From a checkpoint of a small class-conditioned image flow-matching model: 195000 training examples.
Rows from block 5 of a small class-conditioned image flow-matching model, named by matrix and row number. Rows with one number belong to one channel. Each number is 128 + 24 x the weight over its row's rms, rounded and kept within 0 to 255. All counts start at 0. Numbers have three digits each.
Before each channel's rows are labels from the 100 images, of 14848 (inputs lightly noised), where the channel reaches its highest value: "strongest on" is what is common among them; "colour at peak" is the nearest of a few named colours to the mean colour under the peak. Only what is clearly more common there than usual is listed. The data: photos of arthropod specimens (BIOSCAN-5M).
# convs0: first 3x3 conv (model.mid.0.convs.0.weight, 192x192x3x3, each kernel summed), inputs 0-95
# convs1: second 3x3 conv (model.mid.0.convs.1.weight, 192x192x3x3, transposed, each kernel summed), outputs 0-95

strongest on: order Coleoptera
colour at peak: grey
convs0.106:123128137090146129197146169115123153069113153114133107111134118111115124125134095138109119096133138094123115106148118142141137128120148070173136133149102155116108151096078132123104108113126109101136136126147114129120100128119117115127120115110123150125108122158103136134129102113102106115
convs1.106:122146158159141112172198118123146165170146166116125131153146136148134087184112122109136085105142135137092119137131117167126092104133131109121092125102116118140125138118136151071165106140092118105146093152107137138106144129092096144111116141093114141116125171126122123144117154139203143084

strongest on: order Coleoptera; order Lepidoptera
colour at peak: grey; brown
convs0.137:104184095148105116126111108151121104131100129146170119108123119120128172103124110127119153148159181126135128141122123143154171118109137124075109135143119148142115166109173120118130119145161136067131111106114142110191151143138129124120114100129168113124133125106103148119131108159098129132
convs1.137:138106115098131162071121164132140116102098161118100137122109183174146130135159138129139150150169147124150139124122173115107171130141127138149122115118113153116078112080050108116112105115118143089147148112142091124106147144119144113146127144115137160134132090139122130099100117095144110146

strongest on: order Coleoptera
colour at peak: pink
convs0.105:116135084131140173130127170141137152097149142157119101134165122144142114094143145145100150148148113096142148128116126148168135128133088178099135159139137116136109141120081104129119149122166148101099152134120160142105131131150129122114116159137139110142095127108099131139154075162116093138
convs1.105:135109097152079135105118170150119096180145143121120124123151112133172146160159156128078114167125125122124126144113087126140123127150118174156138146120122118107108155116110147126151139123127116076142150110137155097106142152113142156090140136161173143102179125154108144112137104121083115148

strongest on: order Coleoptera
colour at peak: pink
convs0.122:151117159115122127090135124152102159140152170099159168128133113094164158153104090130072101128128128134067103115103099109122069091118156095150125112139140104098109095064105128097092077128099131113139141131110121123152109123112136136115133071119131133120142090142136077151150106117104141159
convs1.122:098121165146162128079170114132143117080136114088136105122140114134080136151136118143099140125160121156138138123160162142143143113101122129117083133098114135155146125140124152103148115094123070128128145118127119113111093114124107113138074147128103159139064156123134175119147132092149112098

strongest on: order Coleoptera
colour at peak: grey
convs0.49:142142169157131146130116105164092131098094117151098098086111141108130150089119083103123120144163099123125100111173116133124117149089093132089081116133126108108094108114150131148116119085152124105114117134144149126126124106100124111090121121128117169168097120151112117144135114104122099130
convs1.49:143090121117071144099129145107117129225091131119121091136160128134118146170160159099119102123088144083139147177114131129122133141140135128115103129143118152130126157123086101067131143117098131151109110093153115131147122130114141152131143124140169093142122153142139135160118135138120108085

strongest on: order Coleoptera
colour at peak: pink
convs0.115:146121122149129154065126151114160154141134100127059126135125133126132126111118062135088117177116116108126139126118078135128080126128107149163184124080137110146144037070129113090124124104110099117094100133123131116133111152135153088115101120125151133130101120136103122136147125153150149098
convs1.115:130163115130151118107121121170104094100136176157174119140101080100127135132140138124146125089129155124117145102133163131124115120150117120099089135132117098117147176117139102171148115138127136127163136138135103164100133099116102174118111106110117114113137130119170099139136155119103081130

strongest on: family Milichiidae
colour at peak: pink
convs0.95:094154093133154149160128152000132144060141151144160137148154001103150155136131120118128129120130121104134112128110144125120128117090112121116123118100134107108124134126108129119099133117120125138114130119125121125128122141116121126138119116133116139111134109133127119124105131136122120118
convs1.95:169055100088114116091091131122094150143136106079084124115147205172143106140116162156110109117109110133116156148144111165161109137186128131116103140145121133167102108130167119136122097147113136128122101107155125142088129096092150132134134128156186125136134165130123158148126102116120137131

strongest on: order Coleoptera
colour at peak: pink
convs0.85:115140076128124076142115118181099097135099088108134126117094197117128085138106109129129097136131109123125116119109126100113108107090115127118126120136126121109149147140065121126145148120122125131137136143118133142129141119118125128136123137104097140130125115135147124140093129125133129117
convs1.85:183111108117115179072104168129099121150104152130141151160150002107112125127130108130115120105079143111127143103121108141152097133155128122134152173187117142155100112150161137118100085122152134117108130103132164118132095130127133113110118142127155118116112144095116123123152104147133128142

strongest on: order Diptera
colour at peak: white
convs0.15:199100198141122154153165160126151156054128108125107157131174066158112095142127165121132110110105058144126151131089098120141130107132171118158171142121163107150166100150100121145170133114156102129131120191140166126152107169130148122095108112119157101104110126130126110124085114124140123137
convs1.15:137092146150129103160124124082124122098144097134097126112166079108123132172113119141124074103124070124122089119077113141135124106100146141139108118142157103122135139125148155124179125139144108155122080157146146110176092106132081117096179145132155134057127117110132133139118112099117128137

strongest on: order Diptera
colour at peak: grey
convs0.93:162113081140143101087146137114130115167119057095077165141123211116090086106094106134131124149138095143118154120124105090117128105140150107190194144106150131149145099127131117142152142112134081104128113141120129130153142135121137135104147124097142115147159132108157109136147118145144122117
convs1.93:161114151155127164123108109108094127088130123145143172166139118095132124107144128120092121131111075135085134136104064120106117099143122118133204158140105113140148155143079120163159142145132130140127133087169131108129097119163146149076114118125135128145199110131111154121147135093087131117

strongest on: class Collembola; order Entomobryomorpha
colour at peak: white
convs0.87:141104098126091134152097144109126091145088068145050137092134071145074110140143055142068154156122118085119122114130090086107131153153029124132156105080139151145137056111116132116102136113137098112124114140126110145110139115136145091123136105127142100141130128104125133124140116113126131125
convs1.87:114182107144192121111108087122161157113128118107153124119145142066125163126177158127124116180138148144154116130091133146123149146083111137101098111152103143109171120123089125191112141111151157184130173092125118140127109162139120140115078149145116160119133112161138090145111128121153113153

strongest on: order Coleoptera
colour at peak: grey
convs0.22:130120151125142101190128133128113116147138142111120115132151126121129126169113113119107100136137123135125120099131124132132103115094143124183164140161130136115128180140067142122134131127125105129141131137109142092145100117088138157152066106130134142090098086142148074102046109112106115157
convs1.22:132103165122096169161147100160108147144134119153194120139086088119130141153152129141115152104148149096141119103143124144104124127158078128094074128113079127149106120129149093152128137131138152075161147142150129132097117155150128121101138163112127115120137117125140177135097141151140114127

strongest on: order Coleoptera
colour at peak: brown; grey
convs0.19:093125125112146095081135082123147129147131123133120154105090166005110140128067156105127085136136073145125106108124135121114106095113135123104102138130111122151113128148139114139121130166118105103120110114130118118086118093104089127108169119093068083076091132111126110082068104120126099108
convs1.19:141114088099107160078110160101155078128127143127145177120148174121099135103116071122128100123114128126129122124119103129124147147153107138130114150184180141113150114157118155123158168094135164145120145161141103134155121172133137155155129117131146125136175156130133113148107111125100137167

strongest on: order Coleoptera
colour at peak: pink
convs0.133:105107093141120118134130074092123127072133141120139132105092137000146136115144145104128091124119106102109124139109142128100153105060111102080104126131118130100126095122102159152124116164143115138137148120134134142127117087094118175085087083109081101120142102144117106103103123108107094106
convs1.133:167119047123129129083123167121155124146093130089142150120180126132073129183136082101122130155125144114132123151161109117127157170159157165146126108163171134184152141134138121085131121092121096162133124146124103108125148144129169126159117144088140123144164164127112107132122097104122119153